config.yaml
encoder_arch: "vit"
model: "masked image model"
dataset: "aerial photos of the United States (SatlasPretrain)"
train_examples: 101725
image_size: 48
crop_scale_min: 1
horizontal_flip: true
method: "mae"
mask_ratio: 0.5
loss: "mse"
encoder_norm: "layernorm"
encoder_norm_position: "pre"
encoder_activation: "gelu"
encoder_mlp_ratio: 4
encoder_head_dim: 64
encoder_fused_qkv: true
encoder_bias: "qkv"
encoder_qk_norm: false
encoder_parallel_block: false
encoder_inner_norm: false
encoder_patch_size: [8, 8]
encoder_layers: 8
encoder_width: 384
encoder_positions: "learned"
decoder_width: 256
norm_pix_loss: true
decoder_layers: 2
init: "trunc_normal_002"
residual_init: "none"
optimizer: "muon"
muon_scale: "match_rms_adamw"
learning_rate: 0.0028
momentum: 0.9
nesterov: true
orthogonalizer: "newton_schulz_5"
adamw_lr_other_params: 0.0025
max_grad_norm: 1.0
gradient_noise: 0.3
max_steps: 30200
batch_size: 64
epochs: 19.0
lr_schedule: "poly"
final_lr_fraction: 0.01
warmup_steps: 900
weight_decay: 0.01
adamw_weight_decay_other_params: 0
Rows from block 3 of the encoder of a small masked image model, named by matrix and row number. Rows with one number belong to one neuron. Each number is 128 + 24 x the weight over its row's rms, rounded and kept within 0 to 255. All counts start at 0. Numbers have three digits each.
After each neuron's rows are labels from the 100 images, of 14976, where the neuron reaches its highest value: "peak on" is the class under the peak. Only what is clearly more common there than usual is listed. The data: aerial photos of the United States (SatlasPretrain). In brackets: how many of the 100.
# fc1: MLP up (encoder.blocks.3.mlp.fc1.weight, 1536x384), inputs 96-191
# fc2: MLP down (encoder.blocks.3.mlp.fc2.weight, 384x1536, transposed), outputs 96-191

fc1.533:138158090144126138157157122139182133114150124118155164116124144162111101122143115170105126109102120137124152139111118111142124134116130112138134112209149129098169140153141134126126105089135120117123121109086124123100119150122088111109155142126071126125126095092172133157151146122147136137
fc2.533:127139120101108155141143125123148158131112135155142118124153139107092137131115151091127131097125145117139158154133123133120144148123124161175120162131158113096136130124127111171141114142127145176102159128124150122128102134114132167104172141108091133192122135129156125115137132089151164118
peak on: crop field (28)

fc1.581:079167147089137114122136117115122146091155141148091112124130113168153122129194153134151162182119111135108109148133125088106143132107122137143121107127174086136122106120149140167148114104096136121146080090120063152119096125123116123141104144092163156101115107121128142155111138133117102108
fc2.581:115138112186140143162152136085109161092114147082165139128130161122118135099112107151135142167152100093068100175107120147136123123134156088130135066131114162093135112102164159095127135130120158106096132116135134114155124114125109126101126138094127117133126130120114133160092153124118178139
peak on: building (37)

fc1.163:112079126105128105152103157102146133116093137100147138147143145078119114085126140131122168118152163152088148124150105143156105104135111136126178146099114127162159104115131120118138172141118092110128138159116117116106142149130077160102154115146142126144127110142155122142132101144119138142
fc2.163:123103149105102142131085114169145141154148125145148134130129100103194102170170144108218084131141135130067142114093129110128100108167131162135096129144107134112121132067112118139136141137131109098085070103159151122157098123136106124118116124115104146143091075098098139153149164123104151143
peak on: crop field (26)

fc1.375:121135107125132144149123118168164143124103086078160097124122161141146148121143149102145163100106146127105113129171133087148130127123066130154105099149127142147109139148109154101108103093112100120134105140167085092170093101132079120120108144090107106144141106131109136152172104134092160157
fc2.375:118113168110138169117098132095120141150169140131157157160126146118114149138120189133143100107150146151130143151142186107134135126157108102095122153109087110140111148124116128114164140149120108142100155156150107168141116117112159152090154099086106059165129119134132109127116110133093120131
peak on: building (42)

fc1.740:146140112108095123129145066140109143124123106094117129135125134105138164109140139092080100124151128114096134157187120126152116112148079103133157127121133075125106146157160140096115158119121092128095172138172138109161119145118106160149147096172071148170093135150152150116162097120112133091
fc2.740:144144096101175129104124134145131142104141079151126120133150152156145120134133140102110114138123125153119132141155154138145142141180123123120133093178128138118160157123141102123176116135101153106119133179171123146140140082128159111156144135197141091110130157132114105127114132126142114187
peak on: crop field (52)

fc1.269:106131127109114150120150149106158132127091136146120126140121137090148151102103139072162157139150162089135111149136156115111131133172126135130110127153149075121129148108167166119124138122115126152145139098095120097122130106129113129117093119112162123094159188153102135140117133125091182115
fc2.269:148161135131157127093075137149160125127174128149124114093107105105136189170098150091142093135100117179097146127127114189149119126181144135125124122124149141172148143086124081130146109146117081153148118137155104092145124137115153095126120141135119135086159142103118141097104121154094093143
peak on: building (25)

fc1.526:108135084102160131141087140143111098113140144151111158155121145150138141112117131115175129151154138146106142155148133117136121113137133139097106121092129116123124126123136094123149113142143152166114186117117133117129115112121101151103114156150155137138094151150098092169126159114130097135
fc2.526:148133113076088156125098126107162145106155110147111105099120109124100095083165130108108127126117153160203142147127147142103139125113151115115113122154125138122109154103119163148117124120090119117168146112124141097110148138118121155114153129148146111109164099117125082103097095124094132119
peak on: building (26)

fc1.558:161134145133128125180125145112161151136091097169129126101113177136145178116094137142168128143110146098103145115148112088140098136124161177133124107111142140128161171143107126128154150148124175190104105087122119158153133098131136112130138122170135158114108116103150150116145120116112134124
fc2.558:123151146129130110148162116143118133150094124147165156122126127155122110166097130119093108137127102123112107170120172092137131122134114159114109126126152069124165184129119129125130104097130167144127134161137119123137165109106124148114121120095119156072132086126106122170152120172126155136
peak on: building (32)

fc1.238:105088151133135141123137123135204103135105111090132125117137109151124125152090119136122124138105114124144154157122116114116132144172142144127149135151126171139143121086127154162120135129146123135127114113124124128150104123149158131149095134180125122147119077156070130098166147095177150146
fc2.238:132099077101120094148129118127145135089125144132073087120155132147122137152137153116111200115128150194156152115100092135081145113094142135132128135116108150170089121161141104102116080114159154104164093154163162095105163121151145112125173095098116129093113134102110080096185093127122135110
peak on: building (27)

fc1.480:113108118132158108117134089110129105098105165141112092127109150141124126118116143111154117108096149117085120138119138137171155109119122131100115123080156118170181153110139204127149115131167121100144102106142139107116184113122170139149107132149122146137152163184124107144138133135154099077
fc2.480:111159117129138127153134122127148039127120116095124131096121131110192115103114119133099138133152141100109151123096125147129118116129150102137103103104119103108131155112154117114133160158157130163154145159150151163117145145132137160117140109076121179124094128106097119110149158144120137127
peak on: building (27)

fc1.561:123079132104118100136117151145118117115157103121114153115094131104138114126140145108121129082154137138090110124105122107131091175086141136123128133136151156112114108170135151123080123134114125089104150102120119119119139094121109110147126131142110164104101107135098089145131085133160132099
fc2.561:141114136119165067124136137146110124168116174095093128114104117133150098128146130127131097124120123143127106124110132118142142139109130135104138138117128147129092119131130151104174114171166134177120069142133118109145149115139142162114144103164121106123115140102093132109109123097098151122
peak on: building (48)

fc1.731:154108111074131168082126138127140118157144119134135162133142097142128157134141127161120127142101124120126119117130120166125163141140105126134120124128149131147155115098125127110129157125086120083103107134152146151121131089095158134099176173071100146127140140126131152086147128130143095166
fc2.731:144100110127188104168100127162131159127131118152153170107120136151104126137121121213126089155121130125103092120144147069139104090126098124112137130140138130131165112114108080120131106122095082143132143185125167149147170117118118108132130124091150138161130138097162153146163144108129116120
peak on: building (26)

fc1.734:134139118126117123141117132150099105126084122088107125148138104159136129126165130099131157099143124154123149098170131143108104100121120067125144156150110116116135147114116131121157088115116100153119160113143083077139143155098139141081165150157128149116131098144145117115136117103145094146
fc2.734:116141128112135098142102121174105151163153181124160152136121135124116133104146176110172062115147152146139154172126167149126150145136157113158152137148107109150140127141112183096142100155110142102109162153112141130121115125157117117130143143126136143103109105111128060090135134113094126113
peak on: crop field (39)

fc1.257:146125082169134135121129122151116135168105122119121081134115136139117104146118128145118087154148113129118128139100116128103130129145202126143137148135170137135149120090134110134122090083060095146155085175158153169110111137165121113164166145183124110128138184120159159099101160113074121132
fc2.257:140158111073165131096122127075108126098098129090138092128100128096094115110100117117140149149111145142122111151120119126121119131137136171127103093122115119095102100100147130137122167172124126095148139132130112097089100128110121071138141112131118129121168133126113120126151141129147158107
peak on: crop field (28)

fc1.601:133142124147137171146140103117151110172118086114087132144052130147149140140123142148069128156157097137064147158092167130117107100147137149154150139137116132098164108151152154115117143132132091145125102133109103125095148117116128161070155148106172156127100154144177130096120117124165117106
fc2.601:141152120098191129160127115137139145125136096139121140133126146145117119102117135097150146135089128194139151146135177097156114146143138161139141146108131128127132129114136145136112145112132117090106159053111112125118153160156146156103150116091103108165094133163138091103174131148110144145
peak on: crop field (30)

fc1.301:095095118137130126135141171144117138088083138158091143111108124164157144104137110138100093127093128159155147142138147118165115095151128121113129099159133114119130154094114142164156122103118111094163139138123105089155090152166097172119115190106130158178114134127185111087102114117130131141
fc2.301:087123124130132118153134194135106107146127100132122196154124117119149148118127150093147133141131091074139137123102138100174130121149171129162159142173133136130145136175108091132144134102127104154103116120089104141129136131155127129147143151120130123125139093159127123153123129163148123168
peak on: crop field (29)

fc1.445:080145143096112102127153118130146132168107118121112112104139123152124161097119116115088085135156132131136075146097169131125103131090117152147094137167148120112099112094169110060132131175139124126123131124151168140080125122124133133147135127145085148156146142120114120143139164109179119131
fc2.445:124120109110171116121123158104149090124113129132168147123106185150133122130143151116191122136109118111116163141125148111111118154103151148073110144114134106143142141131124118155132112144072123158129123097126073142117126144101125107121164115142092153131127095148080109150132117101184142142
peak on: building (68)

fc1.767:118137124127133117127134112116166100114132144116116147134125120119123159135100191113089101137116124137115141113122127110115086146144118160157138135128099112126097123097146153136123098109106106166096071100106120137121157123133120109124096105138140107130108124134105134162104116161097165112
fc2.767:110140155147107106141101105118159095137112091136107146108123124100109148112134130140092195124147128104117159098164136169174091093155135139166092154116109117132148149052148151164094118124121110103126112137118133159110151137154096135163102116137090144173177102101116134113128127186098150130
peak on: building (25)

fc1.420:119133136092148163136173120138125141177113151158126084192110102097128185134118097116182121111152161145071119144108151119119115102140107118139118118088110127063154141098111160131114100112155158119084069145120106126149108140116127113127104152147106114137100092132115128133106124144133086116
fc2.420:097146106091135165122176123095143168114156139142141122149073147159135120150087175124150136136108116107133125169113128147133097135152117160125111116105102137089120105137113098107089175092106118097103139110181107110120095127107150149133145153127086115143147118125127104105166119094097120105
peak on: building (56)

fc1.265:106084165100107096106106124139096155121111131136136130100156134127127137114162176151107081108144171134092119105114158169133114101142123125108128139122107115108105131139127099135128120109098131094103108107117126139070068120125100126144077162109143131086094086127147095137105136152163090128
fc2.265:132129131084148157122108103112101104167089138147128150150146089102147164157140143122135105101144118130163123144147093123124105160112090118102128147137161116127133163135208128143129120114118140159106131169108112136065108155122109135131140115111159117111120092114124118122116080158152141136
peak on: crop field (29)

fc1.296:138134118137132130124156050092124114156102132134139133148157156169110140143140131157143152139150120150158150142147130095140129166102145152145125112138092107121135138102086147086152135125141121187105112110171115081177135083120098157130133114099143102169095134183144137110082062135123168131
fc2.296:099145110116133129096156146146124115121145114114146091144091138111143083133143145100106123090162127102088131157112155132120140108128145138128118142124127148147124120113155079173137113085148121104120159057161141133126140146138162150127137129149164181104162134165126111126154141155148122127
peak on: building (69)

fc1.114:141128117108150126158114112173102110134171145140101115106155141098182105151093176138139115137128151147138108126132154120155166117146163102155114120145152164076151151108187138116115144078127108164116172140138128089140107101117110086130148099153095154118127134116141157143134139129155168144
fc2.114:150120083136170098137146124120117145121057107128061140128116122137170142116137107134144123156168092154106159121135123134109155115126158126090120131159131142142101124154142121109113128149166120134121132113140096127162150144111143107127124116157108147141107139093099117126127098146178133117
peak on: building (37)

fc1.711:079138145111116129147122131097162131135160164115121139117106120102139158109104127103131131133114120120134108195154156142142103141102089152089164179147189094153097147138134112147132068091167138107153108112120126148138105159101142128129115146120150099130114121136126181102104106161109138153
fc2.711:147117149134123135106093168148112136078114152151127098094112118117102167117078150146143187169172145140185142112142123135136167103124138095113081151193143094130153153085098116100126124129135159122164114152150152124114168134174142088148142127079107144143123138100127124131116163166136152179
peak on: building (50)

fc1.689:164113128104145144155141159138133151149111151131142114110143123128124111090101092111113130106111097127128113145104109112131141163128115121119122130116123160112159133093126143138128164118170117110119115119109172148117114145114126090111124123128144113113127159087113159132122108145163151149
fc2.689:111135131166115102133118089128159130108118121095141127147130068112151160133148158113107138137128097125149186137193154137125128148132153101104136132137161093124174068153151121089119100126152155036120101161120140138190146130117177096132105102137160111075113129170153163065121120152146152124
peak on: building (27)

fc1.476:130110095141122104120104123159134148115121120140117116111128146150153114109115173135144103107129147125103136130089168120092108130160139108137149113107140103073125093096154145094138069089129121126138086095192122140108128113074144133108154114133114163136125112178153118163126127095136138148
fc2.476:155083147116109104110148143131103108099123097143130115143139094112110140149100137109145138161180111120169129141145118102115149112136159152121172093105139127139150117163147073143176107106108146141141134156120123154169184135116138092140096123105111149161139117124176114123170160093152088146
peak on: building (40)

fc1.732:125141107133163108128136129135122135113129126153156147140155126144090104145116116166120140104166098150119132127112134152143097130135118130111114127126115103096125116068123096115165110121092093116168144121131103118155165175110158169121139099136093107124150140087117172130152156171170125131
fc2.732:122085123158130146100099102093146145117170120133077128113133109124063148121106140127135160097069101133138119138145103161118129116105105078091161110114120110129155153093131130181090139170088130148111139176129101120157113130090096147108137089113105111139098129096109103114090128102140110122
peak on: crop field (27)