A small masked image model, trained from scratch.
Model: 16M parameters, 48-pixel images, encoder arch vit, encoder norm layernorm, encoder activation gelu, encoder patch size [8, 8], encoder layers 8, encoder width 384, decoder width 256, decoder layers 2.
Training: muon at rate 0.0028, batches of 64.
Rows from block 5 of the encoder of a small masked image model, named by matrix and row number. Rows with one number belong to one neuron. Each number is 500 + 40 x the weight over its row's rms, rounded and kept within 0 to 999. All counts start at 0. Numbers have three digits each. After the name is the row's rms in percent of the matrix's.
After each neuron's rows are labels from the 100 images, of 14976, where the neuron reaches its highest value: "lies over" is the class under the peak. Only what is clearly more common there than usual is listed. The data: aerial photos of the United States (SatlasPretrain).
# fc1: MLP up (encoder.blocks.5.mlp.fc1.weight, 1536x384), inputs 0-191
# fc2: MLP down (encoder.blocks.5.mlp.fc2.weight, 384x1536, transposed), outputs 0-191

fc1.577 097:608437532497541541434500510516505433480507516542513469519529555479530529609509484454504518495447433521504501487576483509519570534439528556459500431535493518461472529555481472543499500535563519530487589483524525469467566469444477423501583492499489513523517423507500502471441498432443591594520480558441491498557532554508445500485476505475468540471507437580569536509514500550447504511470505543453549476572486551490546442490498471492436504485509567451506499534533439530466442525484464567522540493470501480462501549514462427488474559537492386487558495524480460512534537525461481419
fc2.577 095:490582430542467539449498493529450488543569551526483502531511538478448453480506463581515537571493463461430415523481542539525441510513476488491432476486534522454546572514527444538470507433552503443421551412479493491519479504569482535438532483543504489513557562503547471483505459524492454515481527486450473530455525529523496479482479509478466525532501472527527484530571484430517508441519531498501499487547516528543433474566458500425541482493510479490501489478478524516469526501505518518411459547484520535474494536509457545547492485538539412494501550530507472504467524547533565487
lies over: building

fc1.57 099:508464452504507508472493503537438509557506486491544518503502465463544471514523412516470481470493486460481552467523440529577493527513479488542525496606430478468453502558436542433579501612465518513527474480483562529468560538565533464614535451555481521519479496484493489481524447514443503513401469594530482440522428521483476500513490555551493514497516459565454533483461532431510488511442412541499524472500545497457461395454523502578530410470449482510486566498509476482460559497519479514489468462507548529538441518539517567464550519500465385429480501495463470493505562504511397450
fc2.57 093:508479448594522521472509477519546485540532539451462584545613534484449448566516452542489439534529447512498524547530442413443486501541485508517510508518450473507466466498535514533496480490509588497485573583609455470602505443505459600466508471535495502592482485471562492503461557509485495483534512489497510419493465531526519510506555464476534513521414516526551510501510517506440502490429455567546436506472483521507484500475524527581474525481591440494485502566491437443472417536507521491594538517533558506538526506535443489443494438521500502505494525501523496556533451488545544492
lies over: crop field

fc1.592 103:516525481529457538450468569464507575476505504485455512386443501578513549503472441536420560441520460475506550443524571453534517460541544460495555543485609481485475523542470524467501427497505476533513554563486527541553433577451483413538485498429475550421477526586516437546527516489526503522436473533428492529490572471412463563491509493469472533520449499482529568578492528536493536575473486566503478457463461470536500492465427441468496491479492477476496524583535423512555501531500483454468491489511505532456500477482465584457546524431498409463588455493409515472528471436515487527
fc2.592 101:480508564570526508493494497461475500493440489539524561581537457511622528478517528499453544483481512485468497459514525501568454567494495417435543555543514514578525496510520511457542503498467475506403485498493511538471488560515510461508450457510491523488474496456467497522458520480425487516525460460516457412508501550524433497520490435472507485405454524517520540500488482584547459466505561484472544536480491537460482526531468439429493461447453478502444515501500576517578563480574498441507489520568561486458510494393565511438491473493485478478548509482519488497543570527507504499
lies over: building

fc1.159 095:478473460504483505480440497507504551526527493488440446514512565596415562534477426508565539559504440507527483552516576478485470469493439538445503440599475490468529504515538519538512499567462480523545518556470505455450482471449607449489556443438502519511545513451528409567528502513531484413446478504475495486505495497498518515529533567434624433572502515493486498500489475512419497463453510542520453496487519493467500513482424474508486481464455554502526511505478464562451537440500481543451510580452515518447480476468467533482531433465495500523510490466455523534453493482525499522
fc2.159 103:463475558472506470514498425524438456428503482493535481498437539514476515514511545436480449515474502521523515510549513552535486534505540577487514508524465549513437411514484530481490462418548454569565562380506540518470515418607522503460534483490456526478487501514481448567470505494419579523439571525532525511470481485422495512501468496498502438451556560495430457591479474447493515500534501540502558471468451502576540416527525479537512524495480418508520456475507465470503505472439475500525484545482494437517494481589501537519500432444498507488521441538510515550529506463515518491
lies over: building

fc1.476 107:425545495554489502513564500505487495442463502502507470464452499503535520476585527502526551544472423500485487483512477479466535420524480516538467521545525465489362475528565500404477509499583548537453449483569486510438500443539455523465433540586430544541625416535479464445484565531518534557525456456543554541523544494496486497492436595515503465519484557543493482505496474492541457475469469437493484434495459518540500525496500442513473474403498538595495566537571523515574489489463482422571491450518518446525506532527529520496521468522500498398457597509496572472493558531497523535
fc2.476 094:455519470432459494508513509534581528453471460517534520551462610561462507486536508501527515557507502457505493536543497489545493451443533521521534537505502543541514514473446528503471542480425510485513431496424525518542512430459470503456416518491517480485489502572493466520514461487507500504471516478599582424542539441488456525473441445407494527544535589489457495510472523541546496519478502534542484484495551455487494618506522487441496461475523502483492513441548461451488464473404466457525484516512472461522515528469461425478476522480494505429455539521462437547536464456407522441
lies over: crop field

fc1.738 102:497478423512506514490515473506452440601460499537570478517463533486514490424459411532491400501477508529479432475490502544544496544442521516460476451547480483554584488487552506487469517437557530573534552489475486457502480543474554424457486447491508522480526508515585544479424518546456551491520500513599516538498499473528413475491449470476530512503483523554469486473485492511458548561552564509541535521597517509584446489481556470495474505451444471488522428459545490553536587542585545420561490469497482500470518457494524436521542487499470504479408493517513533513533472498449520525
fc2.738 097:458489507504557538476491492459570540502421526548482524438502508475479489623492462512459473570537439497511488511417485557505526532496486543532525506446476459581516515460512473543434485447544498531555465444454523549499531509520535514518512499537514490512501498519501553514561474555451437464451514498444455418468497448483540505500503475510544450530527539457433470502531492431451511535571507498453511522497520485533456527592530462538483505538536452521540448485454432637524501460486532525555539534593494571533543495468458415495468527574513441547466476537543518499534426528541587524
lies over: building

fc1.300 101:496431512521588473475509536494443505509525535517467540420547520538474473471510552552482480506452507525470446498550571501498471443517470456487467518568470465517463423518498472516492506476509543445475459538527455526443507587512488456483454449432535562447510488498542505546492593490506568499485514492442578490514502581444510468484492531547464531510516467446544498451513477461409476519502436549455602530427532524416571485468495474507459493480449475448493434539512404466532512492476490431459489520544455458531487586573540538575458536480448464454459454580463544533488451426475428471
fc2.300 103:555509495538551498461480523514532528512404393501465505492525474493549512441509577593530437555439541583469481475480489547476504491532528490493585512443553491366489508484501500495491499532452506499444502515517484507554571488543511487410558499520531441488509523516538485471521510465518545459550526554528516492572505501460507530479523404553494577493497560448477458515510518444496563500424529559552493480479548483480495367480508465456491498545457524437564556543492460414540558497504548510588494467514479527519452555423506491413558424506492445453497479466520565503555480520516536492
lies over: building

fc1.337 099:536487505514495573570515472483552551502460468572488510475395548546436540519435497489561493488484473573459488537465473554491502445443544458505428453534506563518529480509444491470536461498526532466475541555512517486500489533519491579470494550512491502519557477524472498545502529508480456522512445552537445557468513539501540434499450483485513502480377505568432530528489494507518536552493455545540485442517423542557494496600469480478457554486438481503532501433528423541552567498482523506494503471514407478545418523502443491480464463429545559481549479482496522498457542531518443521
fc2.337 098:425500449529531493447457596523531445521450464514522480528432552541534479464470457570455482567474493531528445505450621526566529574485496510475493514488520461458482494536488485445487463470549490499505552473480538499520591451475537612516490480485438549538491479520572512507541492514507472506537463465398495491545502466500535467522496469517568473434433526522474534499506495504485427535481550494532526440563517426550483448592481508553507511478500532614548541446490513461486429531487497539561468539515501491436501453447467521465518484509405486473530500458542521553479569533475516541
lies over: building

fc1.208 100:474474528440479563565513504453470485499503530516464562521515512478505508480537546525478566503526532509559536440464510479532509534461516501470487522512527474535497563472468453470572483456455484509529465511455499507493486512505461507440478459559501556430468489448551519506547481513417470519500517541508541516522514535526515447522529550427529458508445497494528436519498530526488500476519465453571522534530634522441497501433530435481491427497560558496596527460430483470500502464490507421533478475492476466528565548567508452487450534499533448613470537501452444531481453588499479418
fc2.208 096:492562444476440515530523527543559412498514480523464553527497545542474532524543535490576530444526492441504450516457516445564476575530495480494525567444530463462570503505566525545447450546537480499517483536575522568470487491510507476531494546483501552485502536487519540465507495496463495553579547455561463535510567487512461516545490496448461458537433510552544490489482489523530595433496523533573547423550497464515533466548543533521573507529579424477483524483444489482498435469450503491418488476512554526447544461402486487454494439499574486414473478448536489422464500483484487426
lies over: crop field

fc1.435 100:569463576539504463524485536451529532490546506497533460507546496534491512498498567572492509574504511541458476492488468414427491481537497503491509513516539532525522529490533542585560480479543483485437532535462453530403470464458455502510515468498497527484535528468549550507532512430493433513442485505495516478558541462483585484474504511545560474505445508532516473462559538547583474516562491499563491493599509518504486512477539537482434525556522488523478571426542511473542591548434510497489528436511488437502501537599572502511559456545500461566487479508494437479559474468541450472
fc2.435 096:472423428505559519491447493455540483514558505411499463540486473556472531487512504462474506492526458508550426443448487440494562511464472446508500542457481562472594425493538471453539520463466491455473477480508491477464494488476494508519471572558473496533524516526407555432428441518542515525501512524398468530506527518558511506510422413541440498511516526486543472487438526475477525423481515461442488464395478485516484604488496513553520520520494463556568508554489491475488456534511482504485515554503486497488478521478532504537501465584502515498535441484463499586515481585503496533
lies over: building

fc1.400 106:522478423539537476555456497427539519493520514472453556550443502524520463520522573526461446491427518468505480479431463491583433472439501555487471497525536442500460516422501427534517504483505472419485446530571521457483533521512495528541583485488524506481478512474526461494462509422456581411557555508538510476460546480450551572469493529507482543483448512471465530507466527509533540547479463532526466537513517519439509450485489511501534462509492524474455538492503535443500468482543491492535394509533502458459503558432489544515441527581454439440492561470546527469480541546503583537
fc2.400 104:462471506488483483447473504461489481518566519478414504512454536515473461468490482522471484456481542475514534553424519485576436520484508508476517543559456522575480515462439556495443428503523553543517514489438471450504467509554525589552476413506476556532468577464548443452428541536504476470529575482524425517433473526526448491565435459481513531480477511547537525437506497493515471443471590529510487532466522565476565582497492493465500561478543395538504462437529540484486479517519435543442590516500541522546400510525469504533526575491508550492453507538492502501519490492541513480
lies over: building

fc1.630 103:511517428490550443532479486445513467499511559486439481458413445455396567565511588503476547546442530557458440523502540496491551558573437517477470502494545448472475505546448504535521494529500459504478489470458523518510496486511599416509566456470531467537540527531487492564521503556476535524491450525464542548565607497514542546550583410530549558567477456583542531530494458460474488442478453494502442504503498424502446574487492558474536471502512568539542587467487521500480478539465479510483501474507441533481496527430515537448520519453508434494520508499499542515495521565541527428
fc2.630 100:464497503478530485590483495489502505486452594513477546489493503464492578520562534484472507486461447428492535550460510496472586481525505552449444469475564502557507446491578470561466462456484459581477508495514555533550484510460497513408462507514572442593495492464456514498469505512525461549501448445536611482472519545472475442586428526534501517522473477473507452556526506559499544538396510521489481482492491499497577615559415414505495536533545518504469460431517478548517541502520551504518486472541476529469495455418469501487499496563424495491512510543486500523516543432443512527
lies over: building

fc1.383 102:517496502565531513432510531444458498604473516505546561531439477538586553559560440505474545499501438428486467545514535433541526455505531388556452490506547490517436482501512513556635472506514457466467536520502543431503582567531477497518555504474529498417535456503438507480487481472414553510506492484500453520480445544520534598549533482590410494470502536529435420504476502490510537465479487472505561554536517495482435498558470497541382494474553475490546526458574559494470564537559444504485447486472512507469525490525599546509495519560498491486489429448489542486485482495559575521
fc2.383 097:514477531609555556478513478481406471463490458493504497471474511482583501478499480497434497490447527429545457534544566560513468579471574485575585450504498432505558504481498441450503553539529501519479506439512491485465471560483472498501614546491530465512433482468460401522499549499536537434563539500495523484536535477521520423533456525515466496445527521509467498482466475497528522489471457491488509550504497481544564542427496471436441548472496433571518441577473509569490479459475547487536503472495501520528443458428527482523404454492458488443464417523546430524480530475477527543
lies over: building

fc1.643 099:498538449535476509453455463496497468434502507532436536462531482569564557428476532499454470525484532406494518493521510563445484487507464461524418535517550468541480483447506507483471505471466455573505525490557536505475445436537549534570462456535542413466413548492439540488552440528495462498447493497590429535447498592477601451523468457530539513516490492465498502492453523496510436464522572475465497459509474491546548552450469496529512526541551518425517531464467413410455457417465501503502466573462543490547548558523453543537454515515532506487528496523478500478472471496463475499
fc2.643 100:523579493550516522559536503539510531565544516475522516527550530554513494464568487536508540426477509511446400528558453531453485481546448539473530548545520496466507521509482443489553487515511452532424450502540531465516437496517417521506500457513534542454464556503557467547494449477514567422541520517505510527450524487441428584518452448548552474455533505484550530538539467486616520465499488477464483502524487479477485468481562477484476515484485456536537482569569508516524529521448598497524483492500498529557525458531481480575490532432513489410533560522633560470492586472498480483
lies over: crop field

fc1.100 104:405518523480556480533499531485481420408481502494597530458528459518532517491479524519490524512486502503491423477566505582492572431525417498569420531591503522568499448579469492465522527503527451516524502581521556421541481455512510452495474523502524464484434432522521488496536446492502513428470465466521523515454487522517468459514533441545434507477481449507480555494489499537520436469508535459489463500486508465484494559491465510517469558495490527540548475528449488468537444450485491554452508451506458560476482482528510527540512407505461425516494490483521457575453534568522540492
fc2.100 104:461444414436501473494451547530475549450555544559530524518511498512579510529445522525518492485503525450450469504458444435473423473544544543529503542478478497526499537512539502527543466451509510516508518520481467418480482550471591530476517473527418463543564555510533520508507553531531392528459498512463462414477521443507593466476448513448504491525509517519483467538538469479504500512524453498531485487548498469549529478474476417488499445508559532517399520506504468488484506525497532465509503481588506455479497483425496550528540622468540448525452549545455502515453525487511524480
lies over: building